From a checkpoint of a small self-supervised image encoder.
Training: adamw at rate 0.0015, 12600 steps, batches of 256.
Rows from block 12 of a small self-supervised image encoder, named by matrix and row number. Rows with one number belong to one neuron. Each number is 128 + 24 x the weight over its row's rms, rounded and kept within 0 to 255. All counts start at 0. Numbers have three digits each.
After each neuron's rows are labels from the 100 images, of 14848, where the neuron reaches its highest value: "top examples" is what is common among them. Only what is clearly more common there than usual is listed. The data: photos of arthropod specimens (BIOSCAN-5M).
# fc1: MLP up (model.blocks.12.mlp.fc1.weight, 1152x192), inputs 0-95
# fc2: MLP down (model.blocks.12.mlp.fc2.weight, 192x1152, transposed), outputs 0-95

fc1.86:137090101127152122164128124139141145082139157133132146153143147091148079131132108163151134110118128134126077142093116082095135147136123168124130098127117090124107146149139096103130146090118127137157134109135143147131116159118091122172098177125152177116121115151111193123112140144160120087
fc2.86:096139111149103156138119123122099138105152109109144159115165140147140140108157093135132126112132079122110131130108102123166138144105152147134101137140149137117114146139181078124127154092116115103121100101157123080153151158110167150121148124114085102164101108156136129141122131118121157104
top examples: order Lepidoptera

fc1.326:140130131158127125130120103152144156157095086148097103160141116101149154152153147144104105144144128131120134133156148173151099087128108096089123140131190163144140124150136182120137102165094152125095132137094136126107125116156152095074146092138085130159115118085162102142123109084099104152
fc2.326:177164113169143182131118121150115132124144132155129117097146149110135143116168121152143137105160136155098124155105116174134106125123153097096130106131139124111113149125148103086153116128183123139127094135144107108082119151103123066130121135146144106117126095119160115155136142124143107142
top examples: order Coleoptera

fc1.228:150140091128106165169146154119138084154111142101156129140112123122147150142178100109086090127117132116111086122148098138124112131125141128144151145140117125110107125063186140086104121126092150137122135088136121149136150097127142145114147123125111187209165167116159109116183109158082132098
fc2.228:129154167117120097140150136121138084091137098137132117097136116106113096157142160098137133131100122090149149141110171148123116117105104160153129131130124149157116093097134125135082099115102118170123140151135150165123152094127129143113162106100104141120127152152136118113189140148152122135
top examples: order Diptera

fc1.238:124121101151153135129145128097095092148133180159143160115106150141092140104110113082155152133123160125162102147079148152148147123099133135120135092126088096149127131118078119172146159119128123141116130085137123127144135179116096149120104163095155129103112135146109104083142127163127159119
fc2.238:154126123166140132119125129153159128121150138142127134121124119109158164109202159159107131097133148113099096131140118144126124164164175083154126116125108107156104122157160129109129142124121103160145096139102074124097155125133142100131111076162144143126131105144207108127116100117116121129
top examples: order Coleoptera

fc1.276:108101155115156122099126130137102141114116118187088127136141101142103083120095129142142141129143166147093153138139157111112192111120097110096120097115130114126138148159109127162147156094136111122159103145144077077106120145128144115172151118127080070121085112097093151142101088097159160151
fc2.276:152124141149136118093143166116107072145132152119131147088092126135123101129148154114169112122093156091136141139142118139126116090140094130124145114103089115153106087111138145164125131154120092157093153150110119161112126108118138109156110130095171167130150157121124113084137146135141163121
top examples: order Diptera

fc1.292:129161069117110100087131105134098110083120100146131119149149090128126105103089141108123110087131116110094091108109125120143146169115116149161077094150167131120082116130138137134103141124138129136209099123120151170146145106140119148159118140146165162165095166138131139134145156145152147090
fc2.292:085113102129137115115149125109120115099153119142145183114163169169124108125131089157166108139105149131105154160128098102150118108133141128101121121177135148136142118093135163104131130098133115083143103102150099127135167133142157169124153113079132127111119151146112102131144129147129156075
top examples: order Hymenoptera

fc1.414:068115134105122071109107136124131170122113122157108150100127122128084142142153117162141127146128145108128096144140141111143093134122127101166157106104140168132118124091152118107137094112069139185118094135169110100090136150125119130155124104093094083134140089155144128123145144163137136156
fc2.414:178123149139115150137118102137136152139082139137128117086128117095130112121169126109127075167108131170106100111119177183135079123122139117113154141116125106125117108125133142174145069126129142153136162105078141127135109124134130095120132133099121159118144113083133116149116128115113104108
top examples: order Lepidoptera

fc1.465:064139145164142120138127115116113131110138111126178187127104162128150129127103096148114155125163090105122162134130121084146088153122152173153153096102115134124177132133141135130149114095124129135139121126132113123159153119112127149133123116096133121110149126153093146144134157160137167128
fc2.465:122156134118116089101152088154147143140079154142085116107104168156135117118101123159125135145155164090105113108155154169150157166141137137150121130123093121162136083137099175146116129191116147139147110123140137157139112130138139158124070115113149125086105152140116126122124121133114108147
top examples: order Hymenoptera

fc1.135:140113173159167166114152162123092111122167090120176122134193152157119138140153136096127159164104104139155188145106102156097142106140103118109121177125151098157161154175107131183104123124131115105092123136116106143158107147101162093112114136139131122124123098149139119109133099099112176133
fc2.135:128115140139115089125105105158155134141110102113088127089114103139128110116125107097130139125140116157134139149094181188134126162120120128154156137100081105130128122097118151157130122120144143167087114145150145104116143150119081126088149124124100081136122149139100125139186134098170078139
top examples: order Lepidoptera

fc1.46:105131130104164113129112123105087178120100133154142136166122109151109091076097100112141093137128164136116109134156152109116161128117133140096172101115146091125154141153085104145155146096154121122136137122157090104133118096143121119146128158127121112134146112113099152118080120152113138162
fc2.46:137093145147148169082106157118124105152154127137158143103129077166116145138149146127132114137094121128111130150089117144153113104128121137119126098086111089117130108141123136173085109144145099117092138104151140165168136143110153114136115135115144155166152168116137158082136168100153139113
top examples: order Diptera

fc1.69:105115155126137142148078127123106150115118095152124133135150132097130104128141086174113162134137103120115110117145136066150064100151084128147124073111136132147134165103148121113124118092132155168133099167144133101144106148116096095131145088149118094136141087080120143122130126132153136144
fc2.69:115134099119127188111102153123128148145109128120139119136128126143151134079140128130122095090121113148093070094086098139122124137112165099162104161130160098095112138151123102108124151120135100129125132100161140112134122105164096109156110083089141126117127127116161117145130097101141129125
top examples: order Lepidoptera

fc1.202:152128137133110101146162115155130130103110107125120135098155136089112134122167132158147104140139129114070124123121149178177085090130132127165133116155125177138145101137137183125125093169120137133144099117088124174126108115129157083091158094126110162153148124120153116135140146135087108133
fc2.202:174148125160151122138116154135151139118118155084127125105132161097134152099183123157098168104138132149111141136125108133143078080130104099161130119132123171135130131137133116100160133132106112136131073124160109114092128127090084097100142134112153117141148123111123101115119148119132148153
top examples: order Coleoptera

fc1.341:106159131063103127103149123139115140158135134147099124143121121126098118130095136169151122108161158151096122122181128105145168120116121136110135147089107094122129122127135134135144158120125137140142082173156105108118119162113093115184118100128083085107115103100085151104118061123098133158
fc2.341:108097135158133143112133129146128114127102143176131123126150116147137118138114142074080107168067124139133206144112144102117122167128143131103115108160157091159126129134096116143117136125107102156115127097105168127168147131105157160111155134110103131144084188113144087109107132088143141110
top examples: order Lepidoptera

fc1.721:121101104109132097154158148106083142116137118099156129172181122091104103097126124121145093138131130116167107115129095126104140080148102120125111186163157113138133143156113131130103131150099152110147105150157111118115115111134141124105078158118138131137141095147123161127106055115098114126
fc2.721:121169106139111135130175144122092116086169104133157096155132151128122130134115145129135095103142143107136128150125104102109136096119075132156086174163162161170093119142163104114114136129119117119150095183151130157129154102133134143103150145144157124100123100151145123156132122125087170124
top examples: order Lepidoptera

fc1.379:117158153131104119124149155145137168143116164117125166150084133120091138128086112124163164089140129109093146070164125162132152149138161101109125132126117136121159098123141158132161116153130150101130156121127087128121104127133099118117110118122108080111127133165096167127130080170095108156
fc2.379:112107174106099101144155151077074123138117153103158155126129114124107112066104115133154138134083115111132111114172112122113162123092148111120133125121124167177080157165125116115108117130079135130124150086124135121110098100109138138152145126115123105192142132122120167104122118141118134146
top examples: order Diptera

fc1.692:157139123112118127094130149096106118121169102135129124090179144125115105096198102150118157146120127141058147150148095137102098118164138131123181126086113123159126137144144167138134072124156156136116108148101081176079092121111156053135125157143128100124127086111085142127120142131094130162
fc2.692:170112147164131112117187144141093105148126119108098085122145091159102140124143100130106139141119126125151167135129155151110135129108113105148121154142108111141115104127075145183113100128126165161158103125093113143106116145107125094128158151121107136120150088123152188139140103094108129128
top examples: order Coleoptera

fc1.60:113149119108133100136097146120176145122092149117130137143168136161131154104145124070095139151131171101128120154084117128137183141097144112132172122123132118130123185135063131116123160133094101162153082170170121147097109109116098146091129138136115137158122103132122140113125146159125120137
fc2.60:093179109142107107107130099093098144122128113139095091147132114107093128115080143098101129149118144112106149095155113140124156096137134112119073126093152110088114069118140092130134159115106105131136117180093142127106106087136149158149108173133153154132105151102081145106132102120107142133
top examples: class Arachnida; order Trombidiformes

fc1.43:124091109116126051157154150104095119101129121134176142129129139141070099113105144119147067151137166152109106114119136178114128137116143084168154185159112134135156115117120153158116088140126102139132112139080120158117102107129134112142081148093173149136164114143123126133124102153068118085
fc2.43:168131155157156134121134156110130154098156137086136120162107167086107152120152171126147125106146137117107108107107118173116132077132121135135134163128155124089149122167116137117123111135143144114110147187164115160133136104111103094119095132108158134113185097161140157131159082118084123144
top examples: order Lepidoptera

fc1.643:121121138126098124134156109100116103149120139128108098081087095130151095100147165139173166161143141091150114124137137154127125114114099128123125096130081146182095102122143166128126156139147126113113106158151147133136146131157148128149111111111142115129118192080120128134140153115135159143
fc2.643:141141090138196126101177120155135147137119119091103124162132102077158118131162159126115148123151135131145126143131075079124129115123131095126111161171109124149125163147124160117096115152096151109118079148144145107093114112112132122111084113147140103155092128133150133160090150102147131158
top examples: order Hemiptera

fc1.480:108158094086132100143139124111137139129155110128123126168126142108115118150124121185120113107138116091118076126128155097146142111153094141190136114123137177106107128114135137075136106119104154110126089113183139131099094157103100124152129172124134146112199133141090163109161154101123155115
fc2.480:153127143150140112086139174115144132124121156114115123143139119140099155077133103139139169142104107145129174105098136149112189100121176141159147150155136119118171128167082148149120110134129134133156118128103098122143096131099142098147132124134090138125161108145088152142130096126125106143
top examples: order Lepidoptera

fc1.610:162118152148119143127124167165117140112145078084129131124165119099133132111144173162117132126144130153118120120129114139133113127130138123123124146175180175108140129126132135100078091106189138099129085135100105145123118092127152088110168102169147119125150113130140154168154122100129103114
fc2.610:162100100152109116127154157179169164156110144137137107095103130165145189128181129141122135085133155124088107120138133121157108123119148073130160105107141157095104134094130148123121108112165117129131131099106113150095135121115065091075150122116146129116135079123187131171162086100130140109
top examples: order Coleoptera

fc1.313:134105166127112091099144115110139098140180099132166145095127137162115124131142195112127116151125151112135139112130127106132146091129144127112123144124141139119116104130131095138146163106145085115149153157145112120106153127152118140127143099127132148114103128099098132098140097124130139130
fc2.313:168119119135090126122152122116148114136130087151141132113090092142133124143145176128089086131113137112130120110128106080130145153142126107132136113157113109116101092105167101162134143139149100128149172111119098137113146073149164129156118134152137142187131119134084099110109123125167124116
top examples: order Hemiptera; family Tropiduchidae

fc1.732:108133125132129168101116131143124098167103145097087140090106136109136147140127125132115144099099102140135090122154186130116110164114133151144157133078064114144112118076122107116140144091128147160096146137131166139116139139109073163118113096155142124105134166111125108142169140138163115158
fc2.732:125144160115101142127158107153105137135130110118158056118108127147118187120122179152145112116156123115124147116144133148153123118128116151187154172065146136116160129129106109153125089165099146152100137175151139168149114159069117097122129117115153132136151091109149122113114102092087180164
top examples: order Lepidoptera

fc1.551:115140150137121138139105164159161119141136125099138132137137132088123153132177174124101122107133137139137134127124138116126113135136084132120127150150153140096153072101141155115142134120150125108126113147113170151182152076152151129104154107118084171129133130155149136095159113108148130101
fc2.551:129146135101107095149148100146135127108078134120118141120125123098154111147139126121132155163127116101122117069133128136141141144106130088168141113110096096119101148160107132126133118168133152151151106108092116120091060119141130123109083116157134154133115146143157145141118170141110106119
top examples: class Arachnida; order Trombidiformes

fc1.506:136110103147128131184115166109107109166090153141081105129095113129128091140125155113115148117116165133138119128133117170091128149133151080156130145154116145151115130102133133100111136178160157140111147101115124109089118103161162127165111124094138086131146153112164113124128100120099105151
fc2.506:137138141128161124146092168105107103116111145134118154120160186162110092086099104138142099164089150142139100144145109146116123146136113091123154133151125148159130172119087142125082099141143160150104107137135125119146113108099178128160115141109158109118138154124129116142162114157102137128
top examples: order Hemiptera

fc1.17:082106160132125100126115137141125168143100102141129121116163118147090135139149116145131103126128136142107134131188148113152085153099117062143167124103129129159122144103133100170162086101139166184106128135125098115135141129120117125095132077119109089113119114140140111129144165149132169153
fc2.17:138130122135131122113114089137135159110090082153121090146132118095123114157136095139115088157150131145082114132093162132151079117142131112090116121130151133110134086136140174102136089116161159147147088143102125121137129147142112105121105126119104160133134104110118113157115150067130116093
top examples: order Lepidoptera

fc1.138:140114104122142124108106111150085174132139132127143117133184119098121119157111103120159105112161115184064139128174144133110101140168119100110144134144115100158143123106127135139164104125105162144142139155102165091112120117124150155084131130130134099144140124127113126088096103152104093101
fc2.138:089126127142105066072177107123106156148135118191132137118119099145096158138116137105138125147144162106076148142164158143128147101133167138100149111132120127134169092106108193147153102133097120129147117141134135143130151132118128175106136094118104112144115161132118100092158101143137146157
top examples: order Hemiptera

fc1.648:149121127154158148161101133101064113172123120151131109098125153126142093123107132121186139112131129156176119133127115149084094118137157095118096144147124132185140172108111150112090119155111137161127150136161152095137123116142101129145109080172155130146168153100153152124170118133166125138
fc2.648:136062161153167146142150115139094138151093149128111152104153174126085089086126125123151127170127168124126134115139147139133120157140124075134126128129092120154123131111105142160133126129112155158129162125111107134142131153090141132128107109086148097095118112100109129109119119137109132092
top examples: order Hymenoptera

fc1.186:121137119139124132135119139139144171103180123088141145138176117106096156128145134186121115147099108123095137148110138104108102129124138151150157127100140144130125107187160106142146083115167136114111127122105097146110119148109153093146137161104114099127122121156095183131104156086126124122
fc2.186:154090149128112128152149156105111064090103134080133116066159111124121107106149144136106093125095113154129106101166118123120131148137100093183140137129151142136081116160130073165123130111113125145122124118101111116114102113140134124145109161119166155130098140120128123103103134108097162097
top examples: order Hymenoptera

fc1.656:116131095135154150109100150091111153140178143149128126151144137157127160148109170097111151112097127123158157130113099114077202152146117140130101145106136058119134137143119076131112138139164106100097160123136146106123116119115127153133082168124174104110134143164115109112099131124164148138
fc2.656:158138133138153140103132157154155148103117139070124121086141140090137120118176116154126136149143134148100154103113125110138052102150128128172127124154106132127140132103127120106151109114104127161150064130160112106096123144099097102126133130132181082133149129088127119114130161144143139148
top examples: order Coleoptera

fc1.210:116145124088115114092113108144141104154133117107117142080111154143133115141138131123150113160121093170116137112141147143142070163144162111105159088088085130179118123107148127119150116096122118162053109156133127113146126160094099106138135098136105093125130118082110109142171138103149130151
fc2.210:144097124158169142129174115132111151082134126104118096191136136155083126102112159113131121156115149121094163104112095157106128122106145130166101156142167117091156109144105132144094126145139150124089098154150121168165112109114130116157107174130167144144170088150135160131096122124079147132
top examples: order Lepidoptera

fc1.716:112145137095110135092128108116113079104175102153148147130125136152096099121103157101118105139128135130117105116164145100165156163166121156126132114130142106108114080110138088159129166116099095124136125094116129136155168174134108145150153125126140154125126148114092110067139082138129152085
fc2.716:112107109092069120125124129090093119083128124167161159088134141116088099141125119111126106143107145090101135144154150130140094169140060123151151093124118135157110102110142110146138126117127136144167144127100130155158146105141145122139151155095117162188125135150099100119135152168150131083
top examples: order Hemiptera

fc1.15:115114125131134111122094147128165133132130171108125174114123121146100136110076111131123151155153163145106119130130139131153106117117127166156151125087083113079161127150096123170133134110161070170095107139117102103137117152129146134144119131098147066123104120141079122118121129156139141104
fc2.15:168138143140142170104118159106146120118115144129128112137121146074158129136156171135122142121112118147118148100120125118091164105148123123096122121162161106124097145137117130101104126109159176127153115178116101100099144133147159112162090049164106087104160112159147118119152057120108111154
top examples: order Coleoptera

fc1.658:123099152145152112109134109114115111142135110117140130112104113180110113100088132118134151151145125141134149146128174097081130151148121131114135118108061117126165122168091131154200135114159095133126159131080130107114126160130113135142107147145159096096111118110103149137094152099190104108
fc2.658:127151166173156140131102151128147137086115106135130164169147126058135129190130140142160176109115072116148156078121138146140138116129140142141089093137174107118124135102131113103148095094099144158130158170112118118130131133117112130137094069099089126108151119165144124099133106144129109137
top examples: order Diptera

fc1.655:155127134164118144129126137135161106129150125096122119120129142102137153163152143135156181111113090103146153111105085158132077118133082100153102146139128170151113119093156144134113096151109175133130166152091163167132114143110105129078125138099159137105115145156145122130168177138120136117
fc2.655:163129152131137135083115134132140118111142134147119149106154081152127140124148112104147144131086109136122141161101109178169120115135115113095112096117113108125114109163105151159083127127165090108127140125126127175154142132124158113123146142108138159180141168161117146082152183122172111108
top examples: order Diptera

fc1.317:120117093157117126132118140086085140138159115145130128095091128126112099114094147158160134093159096130081105121188129149114109133167133128137090101130114172160110094126183153138114109138136134048095193087118121129124166127152157128160138134117128134126128171099098102137132122106123157101
fc2.317:087141128111109117153127101128146117159114117149134080102086118170121140099103134116121117158149125113141146091140157121131155130131169163121120157141150108093136105103125105132184196105120116133144123104120114119154139127188102176149150122158098161109092141113091142094137119116114154097
top examples: class Arachnida

fc1.747:151156111135132146146177124163138138095082164123099089130107155130123111117158151124139071155113165138121110127103135163148132089151147141105137171136117131135135113154140169135092101185098135131106102129129151155143123133121151095125144111102134131143130149109170103157137069097103140133
fc2.747:144174151112113140173137138109116116115096115114114149136106161128147110081143070156153147127082111119121119156182098117171153138089145096135141103116135162143097149145132113123143127124100136140169093115159097130113130109101130172147149109126069123170120121135129143128120142135108134135
top examples: order Hymenoptera

fc1.752:140130107126122099105133132126138134092159083166120134132140127127112149119127150117067149095146131132068120118139121117142150187153126115151119114105165155108116111160139175127075109113121104125149109156117141159100126142105121092158160147113139166140109133128135103157125129123181150105
fc2.752:109121133129156068103158116107122104121133125114104146183151084154092114108068123132105140143116155123097106126147073098137161081088142120146131103147125142111115128111098141128107124129133131145107075126114103125135112117141120126189119153142163149145122152106115139125073133118137143137
top examples: order Hymenoptera

fc1.322:113113141131127128148091170130137106149113160102157102127128139120150133140140129087100137141164136119096155139157122119117149150134130097134204153126082077145127128129117096086154154129163130171128109147109145084102108070148134170102106134129147129100151136131125121091104147158102128119
fc2.322:125142126147145131125119127134165148176124110167126099114083176111117133076135185129101134119163146112144118150095150160150133084090162152132109153117166157083190151125100140111131145137120160082143111131164116160150130135119116111155141068121091166142114127134119140136162110087135123153
top examples: class Arachnida; order Trombidiformes

fc1.302:120118061168135130120113108130158127141142133131111136101118112154125133171131153117140165128113167121118155136062145167103104117107170124141132132139137142096149146132141121102158119146160104118101149102113136104124146137148159096161140138140131134128084168103137112158118155153163135166
fc2.302:130157139113142142121103130115123101121108119136123120139158131124112115130147133113114124119089143169106149118144082139121126141127158064150135116104143093133130088111092116139093083094140116171096128136093098168148080104129129100159161098108144160112151119082147115154107133120143169162
top examples: order Hymenoptera

fc1.657:149153114133127125099134156104139155108159085108147123125161103161083136112131131149119119137111107156088158138129110149098109143151155140139151165101141142079141118164147123157135095126177098081085127138099101164103117102126168095110115162127140106117142085147093140158112137126115118121
fc2.657:152096157124108111115164135100085061158096104118134111070162149153127124084128131124114107116100102165138101094166118134127146178144111084148117118110140141157087124172138100149134133138131113143140153113089119121122112090151126146110107132144175170118087142118124110104115145102127134130
top examples: order Hymenoptera

fc1.567:107118113152144171146117125148139137171131138126113113096133118163083141166143165086116136141086148114122152143093139147118128142128149164136141106099146123130151111095125138154104123155130148099095160097142152152169142130107124136090183134121124162146106160107133124125136132099137150168
fc2.567:124166139113142150101160106150123104167116145103102113147138102133128170156120127147130139134160150122168145130127133175116145107095114117108116159093136118111117107104126116129117113142110146124103096148116106145129093152136134111123113128119115148070131109084141133167099105119076170177
top examples: order Lepidoptera

fc1.3:120108141091093102150102080148144129135128143191156120127136156117140136176140129113122112146167114110124102123121155112146119147150108136095129090105111105163112115100140106110153143179099098142116146107131165142157158158121118143117166117137107134147107170088152095094123140140140110101
fc2.3:122116133142169137168130132147110177130113102107119132135157133107128121134096112161185111114161136156149118140095102133132095107137058133161100171159137140118141152099119150143143091151126186121108124146176127111129121120126123141076111132111154079093157112136138125119169143123129153144
top examples: order Lepidoptera

fc1.715:153147156102103117136125166155114134103126079104109123098190106077134110157149110162127131154144125150060111137180131145132085117154150125100155110140119165148115115111150132108117092121171146151137076163095108138105099094129157090141141121150120104112094116100122143142132124131085109157
fc2.715:201153113139130105144140145155150148144116127150145119129130114111112159160166133135106174121152142120102121121126145139144101074139116089145141127132115145090124145124118123103145097132118100150137077162107101112080123139117112050102146116149114137151158076093138145146128109116124132159
top examples: order Coleoptera

fc1.300:133116089133170140122133161145113131133127127098126170160124097141118148118109115144146121119105133151090137120139132134104116152178126154180146138139115131115178136144140151137140084109101141135121178095075118145127105141062127110131121136153168143131190118142151177122136124177137149126
fc2.300:142171113141150133133142122145163148158118090103100130130131104104146110101139114136136155114151138093143116159128081098142101151082130076120113120144115167130110157112137152101130115155092128098156125136134105142108098108104125086125098130138111097131082095076131137155118158118098124141
top examples: order Hemiptera

fc1.156:131188143109114146138157100153168116117076134123109124087065134124138109159146119115134106142156122171112117112122144131169132123138166118091139107096082143106106109110171100099137104110121122153124133133129155105110131153107114122134115113126120136147105138079147107172161098146155106132
fc2.156:171085170135149149159147128143104114098130123149131077145114116128121112101146158065145138145113145120142124141122114122126133137093125121168101167155135093127109153121115124135062139125126138164140097143153142167162093127077098090137117166134169135160154106129153160098129124116086139107
top examples: order Coleoptera

fc1.377:097147144133158152099099122128170149106130159116153159105124162176118129154150118102132135167146129104107163122118118089132127101155160173123151082097100083127148121117108136116138108126099097154087125116142168101138096131074123132080138145135148138105143121110114127130117194119138136088
fc2.377:114150153163119145131124105160167146132117124157135132116106122091159174161170144084112158109165124104125163131102106138156159124119139137122105104081134118095134131110168091104139132110095129114148154120126118151126137156094092114087165113124092172121106149116152139122142146137142128143
top examples: class Arachnida; order Trombidiformes

fc1.110:140165172102124118118149113151171105137117140113120139138156124124149129156141103148144153142096098128154129187141151110148166110114127171071143076090114127137101140172115111125169136124122145094139154124152110138104133171103100145113155121163082115146063148142124156125142146108162101135
fc2.110:126119157134156115126149146120098131071124126093146119157136171127090109087112153118130113149131167112114145123146105148108118125149111099172108184179163122141173143156124135122074126135113130136138090154092139165141105079108151104137087149114174142142164085147157124118101087141062145124
top examples: order Coleoptera

fc1.492:155099166157139131168135170132179128099124094117129134106139102106104100130186104142135135144112101171112141139111144124134124121117154129141176122110133159114128140140148103141144081098096158146131144116094083129110112151079128075125159135104069133159148107106115184153156120117162140111
fc2.492:099140124133115108123114121134150129135140153137137107134149130139105195128091152114070156137145134114129186118128118116142134145130107102138099092176169150115173104128102137136123126146114103083124132065141146135147147107118186147095168134120114129167107159130140077114111129099136172143
top examples: family Limoniidae

fc1.95:173121134110132092095131185122115106107133110086147130133166171082143140093144134123137134117101108186157120130172076133110148151147152117134126157137121114135100140142118104130094110114102108122154118174121125166079097097108107124135095130147164125105149084151116113126138098191135131128
fc2.95:131110131094127131098144151143101122120180165089117105145137113180087124155117105156161124102138174079101084149127149135129119096127121147110129156103130096106123134096111150165088126154130148124103111137150125173160095157121100110143099168129133136121135129126109184131139099126066137109
top examples: order Diptera

fc1.540:163176144102107128118123129144120135088130140076090125092128145132155117092176109156164088148109136131121135138141110102134081136132125118128143091104153141149097112113126133127121100129135105137108105138153124179118084128103132094152106120149137122119110127095147138139120155099106148151
fc2.540:184119113150142107156139167174148141114137164085120128122131162146111149121153084161140125110113135110108118165151145138153127095116131088143140138111086120133116125159117129127161130153156108175140083147141082107114116152091116106172109110120121080146138093157123153135116116125114080141
top examples: order Coleoptera

fc1.585:133062103172142099110151135123125077125127130113147135084140131135115092122122164110101117132135141163106163145093167149064123131075149127130154152146113143129151133151115173104125134102141125106141077139101154116087119118146149120117106122142131147098079138138136109175142106127150097120
fc2.585:139146108174151154087123140144123094155154143128114122129101184128126148087141119142164152089092129116150148149094124153121147133131188144075137123130119128115155126122107136115151142112155111125117164150087093150124132156089123115145123127117162107084106139105126146171148127190153137140
top examples: order Diptera

fc1.584:124096137131131093151126103136163133124093113148077105109147117127083109128143146106104104120115212109082117141153145149165145130126142103160122152150114129141128105109097172148118136166096144173133106132125131126108110116170119160126138120107135125135088138131161096111115109132136121114
fc2.584:147116133135142125135154127150139079166105153127076092120093161150124098122121135129151164141126162135156153158127157162158138133105149091113130141111109128139142137132059176163134123172169158122113128155131107149151118152150153148149090100110127114087089153105122142144124096133095125136
top examples: order Hymenoptera

fc1.311:101120145141156093115156123153114125093103130097125097130141143172097105131096137136149100145106162139111157111119158177127148120136127107117145125156139144150162136137078124162158112111126132116106145144097107137123123147122128130136104096127170122098109144132140097109133078109130145156
fc2.311:164145113141143123121131173080123069138194149137151136121155163127106128148147149098108107116129153153162092165112105166084119124112173135100170132132125144121115158126136120137099097139126132143070120101132125144130126128106148099107136156139156147089135133127164096159152098146093125145
top examples: order Lepidoptera

fc1.461:120109128130113061074150163090138098098114112141127169139159136128099149117135130094093114096138138127113087098152086118122182147119140145134105131152160141112096129154137165143070093151092145106164094109140102116116108092139131149157136133125106114152088142171124110150127111133151131100
fc2.461:122089187137136124109156134141121116125103169096126136162115126110106098129102126154161144143090138137149132139145138105136113113099088103102105091142169131153101131100116153131174149123105140145093166112122136123165131155157082139146127130121098105113115116104126149086064107135093130123
top examples: order Hymenoptera