A small self-supervised image encoder, trained from scratch.
Model: 5.76M parameters, 32-pixel images, norm rmsnorm, activation relu, moe expert_choice, num experts 8, patch size [2, 2], depths [3, 6, 6], widths [48, 96, 192].
Training: adamw at rate 0.0015, 12600 steps, batches of 256.
Data: trained on photos of arthropod specimens (BIOSCAN-5M), 195000 training examples, 16.5 epochs.
Rows from block 5 of a small self-supervised image encoder, named by matrix and row number. Rows with one number within an expert belong to one neuron, the router's apart. Each number is 128 + 24 x the weight over its row's rms, rounded and kept within 0 to 255. All counts start at 0. Numbers have three digits each.
Before each expert's rows are labels from the 100 images, of 14848, where the router gives the expert most weight on average: "top examples" is what is common among them. Only what is clearly more common there than usual is listed. The data: photos of arthropod specimens (BIOSCAN-5M). In brackets: how many of the 100.
# router: router (model.blocks.5.mlp.router.weight, 8x96), inputs 0-95
# up: expert up (model.blocks.5.mlp.up, 8x96x96), inputs 0-95
# down: expert down (model.blocks.5.mlp.down, 8x96x96, transposed), outputs 0-95

# expert 3
top examples: order Hymenoptera (46)
router.3:134102107096183130147151122140127125119079125092108112144143077140123143132154113111153090134123104157119113154159154096100104152129170138148134103106173108104144159155124105107154154183119165131100120128082123122136091094114109123156118149101161146148100123158157102129128159129113147099
up.0:103139115158093143119144142116119118093144159150151121097129131148096136090153102141135153097107119113102148115195132142135150100132111097122098063146087084102137107097156170181122096152144124110100097125157135120135138122089111110130117097107120167144112097122101118126110133142125110160
down.0:106113117144150142074151166116127151106122124151108099117137132122130118148148157153114167118135113128152147076133139176098125116120133147173140153129146158133158141109131089154146151103157131178144109110118158071178122133138134153150144126133121115078116176112115105169147149108080140134
up.1:084112150147135170095124143117120135103119159130135087133157114103138135149132144104113130116139104125093146159155133104107117137089129150106129122141121119142127167122128114104157138130079124079113064179110153140130156101090149176100106142111123142143069147137096092118132136157165153107
down.1:119122119145138157083106116138095154098140143129132123143142127108137139148153160166128116113119083159136106172161140105115118132160118120162071100116131094145118110161133123112062154147160165126111077113141119133123107103145108142174139133182108133137110113131142127090092086164135111116

# expert 7
top examples: class Arachnida (37); order Trombidiformes (31)
router.7:123131146117138162092100161118123149128143151092142099131112150195136144167094169109126118121108174107118123106191166104119142131151146096158118122157160178143117100124148148119120091160127128159120123176120153132124104096132141124180110116149110117144089134119100139120121158137122117158
up.0:087137164127104118134135120180091152149085120154138116143146151121121123102133157124154134131113169130145123086097132151147120136144115157138155124097105127107091104101110121125092133100120157117129065156099132089131112137132133141170136162131144065129136123065122119123127142122183152099
down.0:164153136171127104147103152122127153149108116110127126116091122185145145115119058150080119109139106121122150110122130111081095084092133111139142109119146157103166146130134127147153152143131170129121079137102155181159147162092143123134133136143153136149129153115092144139145117133085125125
up.1:099140151160125152110128117130111123093147159108120143110113117096083130113190112167110142081127078143100130134169150101145074141103103137145122094140104112137128132092132122136110077121116127095137132084157124130152079139112124124128110113078179132143138132134155112142103148148098109147
down.1:144106145125110094116138171132117131102083130174126109137137109133113159162126101133111128105162113138150152105145118122123089085107121096157158148112176142118111109092138142143155125148138133127154120084116152162118140133125101131180146103127119132155159085176165146180133124097116092086

# expert 1
top examples: order Hymenoptera (66)
router.1:141124145099150184120121163112107092138096109087120119128111149132161146126151167155121141149117145131097104116128157160112136156142146111145106096149200105181129163131126107108132101109170173150131149109092128156104142114104138156171130099146122133102119139109120114110137144133139101179
up.0:136129121128157112127091124152131169063095126137167152149147145102116090105091118137131121075159087127125130137132087122110132098142118118113176089119127097091114100091161176160123146137102152125140118107168110084155142142100135114164151128129109128167139085124148144127111136113128134133
down.0:156158129168159089131152175153162114136118096122123123128101104151118138104153121151122149087130084120168111139106129124103133148110138100139089123149126145127153167088153147140138135114151088109158115113140123125136124128090121095120133119097152197139115129154119175135127105141055151136
up.1:111124147191142137171151138144160121130135164154178130107158125110120150141134110148149138101158099132110114160146128113147119107118120173112154114140066131142143112102143147144108158146119101098118107140162147133141106101121130093103070133103152160163084125177120118155119146146109112097
down.1:115124131124133146120126155148162133124126073170154136142150180096125083159073158161121123138133131131140131127108165120085108110163132121125144128127126088120096144091095087135146115128092149138108166146133133091130109143159118150158114152132157074097093129089114083135140123108111148115

# expert 4
top examples: order Coleoptera (38)
router.4:147163139112085120155139074147112119130151154163127137117118150141096132141106141119081116117147114117104145125113113154103106128105143082111112100120084112178107148130176140164104115088117090143111116145136131110179170152130149132090152140098130148127114141144132164120076098121082129123
up.0:108141144133147163138131147136105103151095114103120110124124131172121181114152076119118137098133135160152101114124119110135114147120135211143163119076083127124142086100158172121154163133097153109163095129137135116142130137128119125086117136103117156138113143136095123150173144150153145142
down.0:110154141113115168161153113123146124136154142194135150143122175102125110137118163083139087101148145057105145112157117150106081078148155122170118105157143149117160103157120134131120144138106111155124140100127133091125125105159126113114158112149097126134129114109132145127088116142116104098
up.1:096129091121160174113141110092139146149099102115126113124153127118149138175106102126131086137099129131124106174158194113123110136167141105152124109091136098135115163133111131085111150164107143085090126123106131141127069140133073130158137152132108111133117113115162126116109133157151154136
down.1:114125131132145101146144089071141138101133172076125142084155106132156116126143121089092129123131138083133128138148141152142128091167151087141136162114124105169150126123108121124125122117135115127096173134107138158107150130101102070119180130128102143121165137171149145112122115163173121136